python train.py --model="image VAE" --color_jitter=0.1 --encoder_arch="vit" --encoder_fused_qkv=false --encoder_parallel_block=false --encoder_layers=6 --encoder_width=256 --decoder_attention=false --decoder_upsampling="nearest_conv" --lr=0.0028 --beta1=0.95 --shampoo_beta=0.99 --precondition_frequency=50 --batch_size=128 --weight_decay=0.06
Rows from block 5 of the encoder of a small image VAE, named by matrix and row number. Rows with one number within an expert belong to one neuron, the router's apart. Each number is 128 + 24 x the weight over its row's rms, rounded and kept within 0 to 255. All counts start at 0.
Before each expert's rows are labels from the 100 images, of 14976, where the router gives the expert most weight on average: "strongest on" is what is common among them; "colour at peak" is the nearest of a few named colours to the mean colour under the peak. Only what is clearly more common there than usual is listed. The data: photos with spoken descriptions (Open Images, Localized Narratives). In brackets: how many of the 100.
# router: router (encoder.blocks.5.mlp.router.weight, 8x256, trained with AdamW), inputs 64-127
# gate: expert gate (encoder.blocks.5.mlp.gate, 8x256x256), inputs 64-127
# up: expert up (encoder.blocks.5.mlp.up, 8x256x256), inputs 64-127
# down: expert down (encoder.blocks.5.mlp.down, 8x256x256, transposed), outputs 64-127

# expert 4
strongest on: text has "color" (32)
colour at peak: white (90)
router.4 [164 149 164  96 101 151 148 127 112 114 105 125 145 109 124 131  95 132 154  65 160 151 101  97 119 109 116 150 144 103 139 170 131 143  92 122 167 111 120 135 141 128 147 103 115 127 124  92 148 145 119 128 111 107 143 142 126  96 124 114 110 118 130 130]
gate.7 [158 137 125 132 110 144 154 111 126 176 113 131 142 104 135 143 129 121 151 107 138 138 115 149 138 117 121 120 134 143 131 166 101 137 107 125 135 136 133 118  95  90 112 166  95 147 107  95 119 108 107 100 117 130 161 117 141 118 100  98 138 157 157 142]
up.7 [124 123 124 171 119 142 121 134 131 133 114 115 100 105 160 156 149  49  81  71 124 155 133 118 158 141  96 109 136 133 118 149 132 147 119 104 114 141  99 123 143 124 190 143 141 114 108 117 103 105 115 127 168 130 109 141 177 117 139  99 152  96 145  73]
down.7 [ 91 111 138 125 117 134 116 140 121 148 159 153 101 120 127  86 110 139 169 141 126 140 162  90  98 118 127 117 113 139 147 124 136 128 133 135 148 129 130 133 127 137  99 163 111 140 142 131 141 115 117 150 167 141 113 112  93 125 154  87  84 177 178 132]
gate.8 [134 133 110 156 114 133 144 139 133  99 116  94 140 103  86 147 120 139 149 123 143  86 124 122 110  59 113 161  84 146 122 125 103 137 164 151 114 155 128 146 108 115  77 108 171 124 160 102 107 120  98  95  48  75 167 118 136 146 178 117 123 103 154  99]
up.8 [131 170 131 165 178 116 121  95 135 126 142 169 180 125 175 124 110 127 159 126 111 171 100 142 150 158 125 103 171 151 101 120 143 100  91  78 143 138 113 119 132 128 154 132 114  95  98 138 113 128 137 155 181 135 103 120 132 122 166 135 140 129 140 103]
down.8 [ 96 136  84 101  80 179 115  98 115 168 120 117 109 144 104 129 121 121 169 156 184 104 159 120 131 118 113 106 160 163 157  99 160 135 147 159 150 144 105 129 127 143 161 149 141 144 166 123 113 126 133  94 122 147 112  52  99 135 150 137 125 109 118 154]
gate.9 [120 118 163 143 128 115 145 130 124 109 138 143 122 129 114 155 135 188  99 144 107 104 130  87 104 136 140 120 148 152 142 120 113 157 163 113 113 149 140  95 124 140 130 155 124 175 115 148 124 120 106 101  69 156 118 117 131 146 142 127 157 145 141 141]
up.9 [ 92 103 153 132 110 149 127 168  80 136 118 158 169  96 108 121 121 147 122 135 111 134 128 135 127 163 153 122 107 134 172 135  86 125 169 139 136 139 158 117 137 144 169 178 126 150 115 108 122 152  85 136  98 140 138 119 139  88 144 127 189 124 155  99]
down.9 [145 117 133 152 159 121 113  87 131 148 137 104 108 113 117 170 112 133 168 121 128 126 112  97  89 132 125  90 159  93 106 149 129 142  77 155 108 135 105 107 135 121 147 101  87 131 113 116 143  88 128 120 176 123 120 124  96 127  76 105 106 135 122 145]
gate.10 [145  86 113 118 153 119 122 141 145  95 125 116 125 132 102 118 172 134  85  92 146 103 145 143 128 121 155 155 151 122 129 146 173 130 162 149 131 137 170 138  91 114 131 121 148 162 112 124 128 100 134 127 128 155 192 103 112 135  93 119 138 102 135 120]
up.10 [144 125 117 112 145 132 170 119 129 142 132 127  87 156 104 148 160 151 120  84 100 123 132 142 147 132 108 147 177 138 137 122 153 121 132 172 132 119 160 138 109 117 111 123 129 153 119 126 112 110 124 129 141 127 174 113 126 114 128 131 135  94 130 101]
down.10 [120 106 124 170 120 122 129 163 125 167 163 101 142 103 162 134 119 136 138 192 116 112 136 117  98 116 121 111 114 142 119 126 127 138 146 115 114 156  78  75 146 119 103 155 181 139 116 161 127 133 128 124 126 103  68 141 110 123 121 154 179 176 116 128]
gate.11 [157 134 111 162 142 102  97 135 135 154 126 151 132 130 123 125 147 116 138 167 113 171 123 106 147 113 111 121 128 159 173 148 160 173 139 118 148 178 127 100 123 134 143 143 113 119 141 139 125 132 106 135 131 108 153 157 107 146  90 173 146 157 155 142]
up.11 [136 157 163 156 163 158  74 114 122  72 148 130 163 117 146 151 113 105 124 169 119 142 118 117 107 113 127 138 151 133 126 104 131 111 129 125 132 135 104  96 115 149  89 106 130 117 140 155 133 113  91 119 144 163 143 102 146 127 137  97 124  92 142 166]
down.11 [135 127 120 153 112 105 142 108 145 162 101 147 162 125 131 130 106 135  85 144 108  99 178 164  95 109 139 127 138  75 131 142  85  85 126 136 147 137 141 117 106 120 159 117 109 145 166 155 164 102 133 169 159 106  79 103 109 125 111 125 109 138 107 124]
gate.12 [120 123 133 133 132 120  87 145 142 157 107 118  86  87 124 137  91 145  89  94  75 134 141  84 148 133 102 142 169 156 139 134 135 149 103  95 149  91 128 123 136 110 127 116 122 166 131  87 145 149 157  96 142 121 135 108 117 134 100 166 106 137  86 158]
up.12 [146 112 122 137  96 123 157 110 140 128 122 120 139 181 122 127 137 155 144 110 106 143 133 165  84 115 143  95 146 132 170  78 129 115 184 193 139 112 115 147 131  99 111 153 145 134 152 164 118 139 137 141 139 187 120 140 137 161 153 174 107 145  88  62]
down.12 [102 116 119 127 135 142 149 156  98 111 132 159 142 113 123 134 104 117 138 125  97 123 129 166 171  81 134 123 124 118  93 148 134 120 145 120 105 154 127 131  79 133  93 140 104 170 103 121 150 163 146 155  97 157 121  86 157  92 119 139 110 134  84 126]
gate.13 [117 122 129 116 143 135 145 133 137  90 126 138 180 141 141 129 138 139 122  84 133 162 106 167 107 118 109 136 141 117 119  79  82 127 141 134 129 126 109 144 185 139 108  98  96 137  91 113 147 157 159 145 121 132  75 110 157 117 128 136 170 135 171 120]
up.13 [128 113 127  60 136 124  96  93 131 104 126 137 113 126 101 116 143  85 142 124 122  90 131 147  78 128 136 171 152 128 129 152 110 126  96 120 126 131 162 113 119  84  89 152 115 102 115 143 176  93 105  90 103 169 114 147  99 145 122 143 173 154 135 143]
down.13 [131 126 115 119 105 167 109 143 114 133 139 137  97 101 134 148 104 125 142 125 133 148 119 137 113 101 129 145 137 143 109  97 101 127 138 123 143 152 112 136 130 160 169  60 149 175 118  94 126 137 145 158 103 153 124  87 154 132 134 166 141 124 152 101]
gate.14 [138 150 123 163 151 111 167 101 160 128 129  88 127 178 115  98 123 117 124  99 124 130 114 108 128 100 127  98 153 159  69 119 138  98 117 128 141 109  98 122 107 124  58 122 148  64 121 118  93 107 143 170 117 156 132 109 112 153 109 103 130 157  99 131]
up.14 [ 90 115 163 102 106 152 144 111 152 121 132 137 106 124 131 141 152 178 133 135 132  86 137 100  86 145 152 116 166 114 142  85 133 147 108 108 117 155 112 116  99 110 138 108 108 173 124 173 154 127 102 103 129 120 122 150 119 116 150 177 112 152 135 149]
down.14 [132 164 148 125 123 121 111 157 121 143 116 147 148 129 101 135 155 103 137  96 117 165 131 137 127 130 124 103 124  78 122 145 134 117 103 125 103 126 108 135 152 135 107  93 132 169 152  95 136 109 158 167 121 119 100 144 142 133 122 116  86 106 103 109]

# expert 6
strongest on: text has "black" (32); text has "white" (32)
colour at peak: grey (73)
router.6 [157 175 121 136 127  93 193 121 136 136 129 124 119 146 138 146 126 160 142 156 159 118 127 140 113  59 149 134 165 144 101 183 111  92  98 180 124 142 109 100 161 144 117 107 184  97 142 121 135  73 117 118 107  91 107  97 100 144 136 120 102 134 115 114]
gate.0 [139  61 124  85  87 109 104  87 138  82 146  99 112 153 112 139  86 135 144 145 154  61 127 128  99 113  85 138 162 144 155 130  88 147 139  93 112 121 118 123 163 122  94 105 139 116 155 162 159 124 126  96  86 124 137 106 145 116 135 159 109 152 126 135]
up.0 [144 136 124 145 118 107 111  88 128 105 130 131 161 160 154 129 110 108 174 119 144 131  63 143 142 119 135 150 186 130 111 146 127 125 118 156 127 109 133 125 135 165 128 134 145 105 176 150 168 116 109 157 119 149 131 123 138 167 122 138 117  63 115 169]
down.0 [122  94 138 101 139 156 136 130 141 129 105 107 102 100 139  88 131 144  90 160  97 174 159 128 120 139 146 142 121 131 136  99 134 134 112 119 131 100 117 144 111 125 119 154 126 157  81 126 106 164 140 119 130 157 104 126  97 121 119  93 152 149 129 101]
gate.1 [ 99 163 134 139 168 158 134  74 136 178 136 105 162 145 120 131 171 168 140 153 165 156 153 117 117 104 103 163 146 131 130 118  82 137 117 141 133 131 101 117 167 124 144 111 139 112 125 121  96 131 134 111 127 114 106 115  88  79 133 139 124 106 110  94]
up.1 [ 78 144 151 145 150 149 138 107 152 182 137 127 121 145 149 116 132 177 120 149 115 140 148 132 103  98 104 133 138 141 144 118  84 125 112 130 154 103 115 129 163 105 150 107 157  91  98 151  77 119 133 115  75 138  96 131  87 101 116 136 115 137 126  91]
down.1 [159 105 116 104  94 122 136 194 142 107 116 132 147 121 123 106  99  68 109 121 107 128 106 121 135 167 136 119  87 109 120 140 177 137 142 100 105 116 174 182  93 141  92 135 105 146 144 144 124 121 136 131 144 140 145 150 154 203 124  87 111  97 146 149]
gate.2 [137 166 114 100  80  93 153 123 139 109 153 110 126 142  98 145 131  98 127 111 132 119  94 135 124 178 143  82 121 141 152 158 152 104  74 118 161 177 145 106  69 140 103 131  92 119 103 111 170 127 143 141 135 144 106 110 167 108 128 133 179 112 133 111]
up.2 [140 131 125 160 113 186 112 117 107 117 139 131 130  99 138 156 116  73 148 135 122 156 144 120 138 155 153 163 106 121 140 140 103 141 165 171 119  99 112 156 118 131 182 124 100 149 139 112  70 141 143 124 113 134 160 176 144 159 139 133 109 150 114 102]
down.2 [122 126 110 115 135 101 132 101 142 125  88  95  71 160 165 158 166 147 107  99 130 122 104 116 135 145 107 114 103 163 145 118 143 176  89 129 144 148 129 110 141 142  97 133  75 131  72 112 179 110 119 116 145 145 109  69 133 122 119 110 135 137 152 127]
gate.3 [166 118 114 152 137 108 150 136 123 121 145 100  91 134 101 158 149 155 157 119 117 102 123 125  78 139 143 134 186 108 132 139 127 136 165 106 109 135 155 105 133 122 172 143 128 144 165 119 121  94 133  92  99 112 122 108 167 149 141 171 138 121 120 112]
up.3 [152 117 125 113 130 146 146 154 102 173 149 150 112 125 130 120 111 114  90 106 131 114 137 180 163 163 133 130 127 148 125 100 122 115 160 159 139 127  98 167 125 135 146 142 124 144 145 117 123 148 138 133 148 156 132 129 127  96 129 123 154 108 136 113]
down.3 [112 105 128 131 146  86 128 132 129 122 115  65 102 130 132 153 111 153 184 106 138 133 130 123  82 157 131 108 136  85 182 170 117 171 112 141 106 158 162  95 137  81 102 145 117 130 142 134 146  93 110 120 139 108 109 122 160 160 129 158 114 127  86 141]
gate.4 [ 89 108 119 157 132 153 161  98 125 133 120  81 128 158 170  73 139 114 126 137 164 169  90 178 127 147 150 124 140 133 153 115 148 156 119 204  92 126 111 101 126 112 175 137 154 128 127 103 109  84 115 126  84 120 152 142 150  99  90 126 127 161 131 115]
up.4 [114 159  88  99 131 136 109 151 142 165 153 145 134 154 109 164 161 132 135 173  91  79 159 107 110 114 130 138  95 141 125 139 155 117 110 113 116 130 147 148 134 128 106 125 109 126 107 193 125 158 132 116 177 142 132 129 108 145 159  93 174 137 126 162]
down.4 [112 151 116 159 170 149 133 115 149 117  91 140  78 120 156 138 137 188 148  94 157 140 107 115 125 118 178  91 117 156 178 126 145 149  98 153  87 141 172 130 152 141 174 134 157  96 137 120 123 141 137 129 118 123 138  74 162 161 134  83  93 122 132 117]
gate.5 [158  82 176 140  94 126 132 103 127 119 121 156 122 117 156  97 100 118 136 132 113 112 119  87 115 169 127  94 166 114 106 101 165 107 125 134  89 151 121 146 133 105 124  74 125 118 157  90 140 152 119 124 110 174 107 154 136 255 157 129 117 150 119 106]
up.5 [134 114  87 157 144 176 126 122 155 151 117 127 103 109 100 128  89 121 131 171 131 124 164 137 113  91 139 133 115 148 142 160 133 106 111 132 171 135 128 119 135 117 136 152  96 157 132 158 105 125 135 137  86 101 124 146  75 174  96  86 130 108 105 102]
down.5 [100 117 101 101 145 145 139 154 208 118 178 154 139 134 102 166 150 158 101 134 127 152 104 104 130 123 104 114 118 135 120 149 104 177 149 134 151 108 139 122 156 128 108 173 149 145 109  74 152 114 115  99 148  48 152 115 165 121 130 131 133  85 151 172]
gate.6 [109 121 133 138 149 109 133  92 131 107  94 135 143 143 143  79 110 123 109  65 149 144 143 106 124 105 139 130 136 139 114 132 147 144 116 113 147 116 161 129 118 119 135 132 125 150 132 144 102 128  91 137 124 116 115 144 122 158 151 122 104 148 105 163]
up.6 [134 129 134 157 120  96 134 113 134 117 157 108  94 124 123  96 123 127 174 164 106 112 116 130 100 126 136 113 147 133 141 128 118 115 174 116 128  94 119 111 136 143 126 154 134 128 132 117  66 143 140 187  63 115 120 126 119 162 120 126 125 180 131  98]
down.6 [125 122 161 131 165 107 115 129 129 142  54 100  94 105 120 150 136 109 178 131 140 138 133 117  90 157 132 128 124  56 122 143 164 157  96 158 144 129 148 179 109 115 167 155 115 123 106 112 146  93 139 146 157 126  88 148 171  99  98 129  84 102 103 161]
gate.7 [137  94 136 132  98 166 129 117  89 189 140 126 132 108 124  85 160 129 116 145 122 145 103 119 154 152 134 116 169 113 130 146 102 137  95 136 129 146  93 107 110 144 136 156 127 175 118  49 158  82  75 126 110  89 147 193 126  91 151 127 127 127 122 159]
up.7 [125 164  92 177 146 132 159 131 156  96 125 154  99 159 144 152  96 133 127 103 120 148 162 164  78  79  99 109 102  98  92 128 146 114 113  97  82 109 146 119 130 134 161  89 105 135 143 145  82 125 162  97 138 189  98 129 123 141  83 124 111 149 113 100]
down.7 [106 116 124 119 103 143 131  99 131 137 146 140 169 124 153 164 138 187 144 146 125 119 146 199 141 122 125 126 113 156 120 138  64  71 118 131 160 145 115 134 122 161 114 100 130 145 155 121 106 119  96 121 168  95 145 167 131 136 140 135 137 132 137 128]

# expert 3
strongest on: text has "water" (26)
colour at peak: grey (87)
router.3 [156 115 170 136 115 152 142 125 128 131 124 148 137  96  96 124 109 149 114 125 115 158 142 162 145 119 120 155  82 106 109 106 133 160 134 117 148  81 181 115 115 116 122 148 105 174 111 128 108 167  89 125 135 119 140 147 150  96 127 134 140 106 133 141]
gate.7 [ 98 109 149 151 109 143 130 117 121  88 107 139  62 156 167 102 159 114 124 113 166 155 153  97 128 144 142 125 136 118 147 135  84  96 136 157 113 127 179 126 108  93 120 140 128 142 164 104 130 101 159 130 121 179 118 134 123  94 106 129 127 163 115 114]
up.7 [147 162 128 100  99 115 128 138 150 132 132 168 147  92 134 126  91 115 136 109 135 100 120 121 127 111 109 118  90  90  93 133 149 129  88  89 140 125 121 113  75 160 108 115 133 109 101 142 120 109  97  97 125 136 143 111 138 110 110 131 139 114 112 108]
down.7 [ 92 110 159 116 139 120 144 109 135  89 135 115 102 106 137 152 143 130 140 111 126 128 156 128  88 158 144 137 142  94 112 193  79 123 145 118 116 138 172 166 122 115  97 140 101 130 162 123 129 114 126 135 109 144 136 138  98 128 114 145 128 179 114 129]
gate.8 [132 131 135 109 144  95 115 137 132 148 112 130 120 118 150 119 140 167 119  90 176 118 117 142 113 157 167 109 147 130 121 111 129 138 147  84 168 120 102 135 126 170 131 123  85  85 150 119 111 131 118 110 157 145 100 122 128 111 147 150 148 112 103  94]
up.8 [153 138 130 121 111 154  91 109 151 138 164 127 128 149  98 107 157 118 124 165 126 142 118 102 187 143 115  92 136 145 125 201 138 143 108 154 112 146 135 122 107 123 134 136 114 150 103 129 118  80 129 153 115 131 161 151 136 125 114 101 133 148 134 172]
down.8 [131  94 160 166 129 116 161 133 124 132  80 100 141 108 137 169 135 133 156  96 128 115 128 133 101 103 111 168 124 120 118 120  89 122 148 141 140 117 111 100 116 155  55 118 148 113 135 116 149 157 134 111 175 158  72 126  95  98 160 139 132 119 112  98]
gate.9 [115 158 110 137 103  99 160 118 122 126 117 143 120 135 139 103 122 143 128 145 137 142  79 109 130 161 144 126 162 130 108 164 142  85 168 103  94 111 103 101 108 155 122 123 108 115 133 135  70  81 147  92 139 146 127 117 129 106 117 152 140 159 115 140]
up.9 [132 124 103 129 121  79 135 125 101 135 124 152 106 122 119 153 111 122 109 149 135 116 114 139 155 125 147 119  66 104 149 124 134 129 138  69 101 123 105 114  98 112 118 148 125 119  97 159 102 132  71  92 136 130  91 148 121 132 122 140 143 129 150 149]
down.9 [152 145 145 154 128 199 119 123 116 128 162 111 132 109 105 161 136 135 127 141 139 155 101 171 135 159  80 157 114 131  97  93 112 108 113 157 120 127  91 110 131 130 117 101 124 139 135 120 149 135 132 156 128 129 136 135 150 146 127 109 135 119  85  83]
gate.10 [115 131 205 119 148 113 111 114 136 108 138 120 102 149 125 164 106 108 127 116 108 100 147 138 135  96 154 161 137  99 158 136 134 114 166  64 137 105 151 124 121  85 130  91 155 115 132 138 133 132 129  80 142 151 152 136 140 144  84 140 117 111 118 139]
up.10 [114 141 166 126 125 134 161 119 138 138 113 137 162 112  80 141  88 151 133 107  98 120 144 137 124 112 121 194 134 112 124 131 128 133 182 100 121  87  96  80 132  82 119 132 141 111 107 126 162 169  68 116 103 149 177 105 162 163 104 129 143 119 134 128]
down.10 [143 127  90 145 126 102 147 167 126 140 152 142  97 131 168 145 138 125 129 152 131 150  66 127 129 125  94  74 135 134 138 114 139 121 126 151 146 150 112 133 148 140  81 125 105 113 116  96 141 106 151 116 182 127 118 155  99 167 151 115 111 126  97 114]
gate.11 [102 147 148 135 173 166 109 103 118 126 127 153  98 117 152 110 104 107 135 103 132  93 105 112 144 123  80 125  92 110 177 184 113 119 147 109 143 129 148 161 159 114 107 155 110 132 117  99 130 157 150 150 144 164 117  80 159 117  72 136 118 144 122 140]
up.11 [148 130 137 119 107 167 105 125  89 153 103 146 143 124 172 119 120  94 123 157 136 142 115 129 136 129  89 134  88 142  98 139 152 115 149  94  90 120 105 105 130 117  94 109 121 121 136 139 160 108 116 108  84 201 152 123 127 118  88 112 112 112 115 105]
down.11 [161  93 139  92 163 129 135 153   0 129  79 121 149 124  77  86 143 115 115 116 134 136  68 111 105 123 153 126 132 136 119 144 116 165  95 144 127  86 141 162 103 100 179 117 120  86 135 148 139 142 110 111 133 162 138 141 102 130 103 118 137  87 141 122]
gate.12 [162  89 123 157 154 133 154  99 146 125 138 139 155 129 125  99 130 160 146 132 126 120 143 123 137 105 132 152 134 138 123 196 171 103 127 102 121 163 117  98 103 131 137 145 157 140 141 150 107 124 101  70 108  91 124 105  75 150 133 130 152 136 116 165]
up.12 [100 116 104 182 100 129 137 128 139 148 133 138 149 178  93 117 118 141 155 128 113 100 153  94 106 146 144 109 174 114 112 151  71  99 164 144 106 116 140 155  96 133 100 141 125 175 134 138  89 135 136 113 111 140  87 154  83  91 121 154 138 147 118 126]
down.12 [125 122  95 117 147 145 123 119 130 167 114 102 143 111 145  98 132 146 111 134 180 154 120 161 109 132 156  95 127 116 147  87 167 123 132 126 180  97 164 122 140 127 181 180 124 111 123 136 139 121 135 116 117 122 120  92 136  79 103 133 143 110 131 128]
gate.13 [156 118 114 184 126 152 142 105 145 172 114 135 113 106 113 129 127  77 140  74 108 163 110 170 111 127 118 106 113 138 113 149 116 114  90 110 111 133 111 136 130 128 143 126 111 143  90  94 108  98 177 123 119 112 145 126 131 155  76 153 108 111 152 139]
up.13 [132 128 142  86 133 114 132 117 138 161 132 139 132 145 102 150 161 189 146 167 139  86  99 137 108 101 141 143 127 101 135 127 114 112 131 141 160 139 140 146 130 144  86  99 163 166 155  91 121 144 107 131 128 109 127 100  97 164 146 148 128 143  80 125]
down.13 [135 110 117 130 148 149 146  98 159 167 132 121 138 116 136 154 145 146 125 111 135 160 121 226 116 137 113 112  86 116 102 127 131  91 120 112 105 108 119 140 109 124 133 105 110 143 132 146 115 153 148 161 104 110 150 146 145 130  78 135 124 123 115 127]
gate.14 [154 117 119 155 177  90 120 127 133 175 155 126  90 118 131 122  97 130 152 140  92 107 107 117 158 108  67 126 164 182 130 115 104 148 128  91 117 138  90 117 114 135 129 114 146 145 114 114 127 134 131 101 102 138 118 137 114 186 112 146  98 123 164 163]
up.14 [ 97 116 123 130 166 130  95 148 122 168 148 123 118  68 114 132  61 106 127 141  91 131 123  79 148 117  87 127 128 136 116 141 153 126 121  75 112 119  93  87 135 162 152 132 133 113 117 154 135 144  94 108 119  78 123 127 126 123 101 125 177 116 177 182]
down.14 [141 115 134  88 103 124 141 102 119 144  50 120 107 145 131 119 153 140 142 100 168 125 148 173 136 134 146 132 147 110 117 131 125 120 158 133 156  98 108 148  94 136  84 125 122 169 111 115 130 146 127 163 154 182  90  97 186 113 139 152 113 167 102 104]

# expert 1
strongest on: text has "plants" (31)
colour at peak: brown (76)
router.1 [117  98 149 166 119  95 151 148 128 120 127 118 123 131  82 186 154 113 125 139 111 132 129 154 116 137 132 145 169 139 147 147  75 156 147 137 123 143 175 122 129 112  99 129 140 137 154 134 127 102  60 131 176  74 131 105 157 149 135 166 165  83 126 140]
gate.7 [151 152 168 108 121 102 133 152 137 163  99 147 129 129 137 141 155 147 131 133 140 148 112 128 146 136 136 136 151 183 150  77 156 128 108 134 119 140 138 114 104 122 106 125 132 141 135 132 150 131 171 143 151  99 107 143 156 123 129 149  91 127 133 135]
up.7 [139 104 102 163  70 109 141 152 124 173 132 121 142 147 157 131 175 117 140  87 129 156 105 152 114 144 117 117 149 161 131 140 125 149 124 133  87 114 115 145 147  94 134 131 175  98 118  98 131 131 140 110 104  85 143 161 123 124 112 140 108 141 106 107]
down.7 [129 111 110 122 122 138 127 118 116 123 134 145 157 156 130 111  89 145 139 118 114 130 145 149 138 121 235 117 123 143 134 114 160 162 137 125 115 121 109 135 117 135  87 108 138 110 122 121 135 137 143 130 124 101 136 131 130 122 136 137 108 110  80 142]
gate.8 [127 121 126 131 117 139  78 160 129  84  98 160 132 133 116 142 194 133 102 169 141 149 110 124 132 153  92 171 107 167 172 126 158 132  91 138 101 133 121 110 121 133 126 124  88 142 149 133 114  82 134 143 125 116 122 146 171 101 128 100 155 148 140 163]
up.8 [107 128 107 142 115 132  56 154 128 134 113 156 106 134 147 176 187 140  85  97 152 157 118 127  95 148 111 154 129 140 160 142 148 123 106 151 110 140 161 153 157 134 134 118  96 128 134 131 131 107 105 140 166  84 126 145 134 125  95 156 158 145 115 150]
down.8 [123  95 116 132 156 114 128  62 108 142 165 135 151 109 157  83 153 108 117 173 114  95 110 103  93 109 134 116 133 134 112 106 160 129 138 109  90 136 156 126 142 152 147 147 142  88 123 161 117 126 127 116 111 126 137 145  88  85 111  78 115 156 166 143]
gate.9 [194 160 113 112  91 178 114 126 118  87 118 126 122 139 139 182 142 126 149 106 141 160 139 159 104 166  75 154 123 165 115 142 120 143 156 113 150  96 115  96 147 107  87 116  96 138 156 118 128 160 180 180 104 166 139 118 155 136 131 123 111 124  69 132]
up.9 [104 110 120 105 126 158 149 125 106 110 143 148 113  83 124 123 122 140 139  84 159  80 154 123 127 184 131 126  98 163  95 134 178 133 145 131  93  69 103 109 141 116 100 104 145 154  97 144 153 117 127 163 104 108 149 150 126 125 113 120 191  74 103 133]
down.9 [107  94 120 111 141  90 124 113 164 116 150 139 137 126 142  67 139 123 119 129 108  92 132  95 118  93 182 105 148 145 135 136 135 160 138 119 126 151 147 147 139 159 128 154 159 106 114 139 108 116 128 104 115 131 122  95 122  98 137 143 114 148 178 177]
gate.10 [103 144 116 119 125  97 128 147 139 148 132 132 119  89 128 122 163  89 115 140 146 100 128  98 116 121 108 119 112 126 113 166 107 130  68 104 132 182 140 124 113 143 182 104  99 125 137 136 109  97  96  76 131 121 123 119 103 188 145 121 127 154 154 166]
up.10 [ 84 149 154 147 131 104  73 137 149 175 108 103 139  91 101 105  91 110 144 185 116 127 130 124 104 110  76 142 162  96 110 138 129 162 133 105 112 122 145  85 143 130 166 106 150 150 132 112 121 171 107 105 136 101 133 135 110 138 126 131  93 137 184 154]
down.10 [147 170 130 109 119 152 119 114 116  95 121  99 141 161 138 125 106 147 138 141 110 149 156 173 104 118 106 145 123 147 155 110 120 129 139 169 162 102 117 106 137  99 167 158 151 148 129 151 136 126 107 112 149 130  95 157 137 127 116 159 168 121 164 128]
gate.11 [119 110 146 191 156 124 125 109 149 171 159 106 127 143 105 124 117 129  81 126 109 165 129 160  91 101 106 178 126 128 192  90  78 166 113 162 135 139  72 161 163  99 137 132 120 139 160 112 136 138 128 109 109 112 127 126 127 139 111 106 104 133 142  86]
up.11 [105 163 111 156 107 120 150 128 133 143 136 122 124  91 132 179 161 110 102 155 137 155 155 161 116 118 138 138  73 160 186 140 112 141 119 151 120 148 116 134 142 118 122 131 144 103 168 105 133 127 140 108 112 150 102 127 111 156 108  73 138 113 135  85]
down.11 [116 174 126 126 130 146 119 152  41 151  78 113 148 154 126 109 117 105 114 136 121 120 122  95 150 118  89 124 144 143 120  57 156 167 133 128 167  99 138 109 135 115 145 156 139 143 131 130 104 139 116 144 132 148 114 119 161 136 168 184 178 135 164 131]
gate.12 [110 112 165 151 155 137  97 130 133 120 134  94 144 142  97  82 117 110 103 146 121 107 144 158 120 147 133 116 118 102 137 100 120 128 139 151  95 135  87 112  99 135 150 121 126 102 150 109 145 149 151 133 137 125 145 151 130 120 174  99 124 111 140 115]
up.12 [183 117  99 118 145 128 143 154 144 108 104 135 135  89 104 123 130 105 134 141 107 129 147 124 142 129 104 144 139 161 120 166 142 173 184  77 151 124 137 108 144 115 129 154 114 142 158 151 169 143 147 101 124 103 143 138 167 152  84 186 142 118 131 130]
down.12 [128 135 153 132 154 122 114 124 123  92 100 117 102 117 145 144 122 135 185 163 194 120 100  87  92 124  89 104 109 130 145 161 115 139 107 127 139 153 154 135 168 104 179 150 133  87 124 135 133 113 101  85 120 149  96 149 112 148 116 108 155 141 144 132]
gate.13 [134 116 143 140 169  88 162 106 152 148 147 132 108 133 104 121 122 137  80 161 150 147 140 153 136 103 156 101 126 120  86 112 157 115 118 114 147 128 151 126 135 106 148 121 150 117 146 110 109 162 118 119  89 157  99 147 142  72 125 120 108 122 105 147]
up.13 [ 97  93 145 152 154 133 117 127 118 110 137 106  72 181 148 144 138 147 131 138 116 106 146  92 105 156 104 130 130 125 131 152 127 128 102 146  66 129 115 120 151 126 123 129 143 153 143 162 130 102 153 134 158 137 149 123 138 201 111  86 204 112 103 130]
down.13 [110  94 134 102 107 129 130 124 255  96 132 136 122 123 135 161 154 146  98  81 108 103 127 163 153 147 158 224 133 120 140 128  95 131 167 118  95 132 167 121 118 154 126 122 125 159 133 118  96 134 118 117 134 122 142 134 139 125 126 170 143  97 149 117]
gate.14 [119  93 168 108 147 161 103 125 129 148 137 140 150 100 150 141 111 144 158 137 145 138  89  61 108 156 108 112  92  88 134 155 102 141 138  88 145 129 116 153 139 176 147 126 137 116 106 140  77 164 149 144 146 102 118 142  92 103 138 128 112 157 154 159]
up.14 [ 77 141 170 121  86 126 116 126 120 172 113 165 132 150 125 133 114 127 145 101 119 126 154 162 139 147 126 115 112 104 127 128 130  95 123 120 119 116 130 174 130 109  81  94 180 127 146 115 166 158  99 155 127 143 125  87  99  97 149 163 135 120 136 135]
down.14 [113 154 117 131 106 118 130 103 121 170 131 153 115 114 111  85 116 124 110 125 148 131 149 156 165 127 155 115 129 104 111  68 171 115 130 130 131 118 119 166 131 140 168 136 113 142 125 115 109 109 155 164  95  92 171  96 205 148 133 112 119 123 153 144]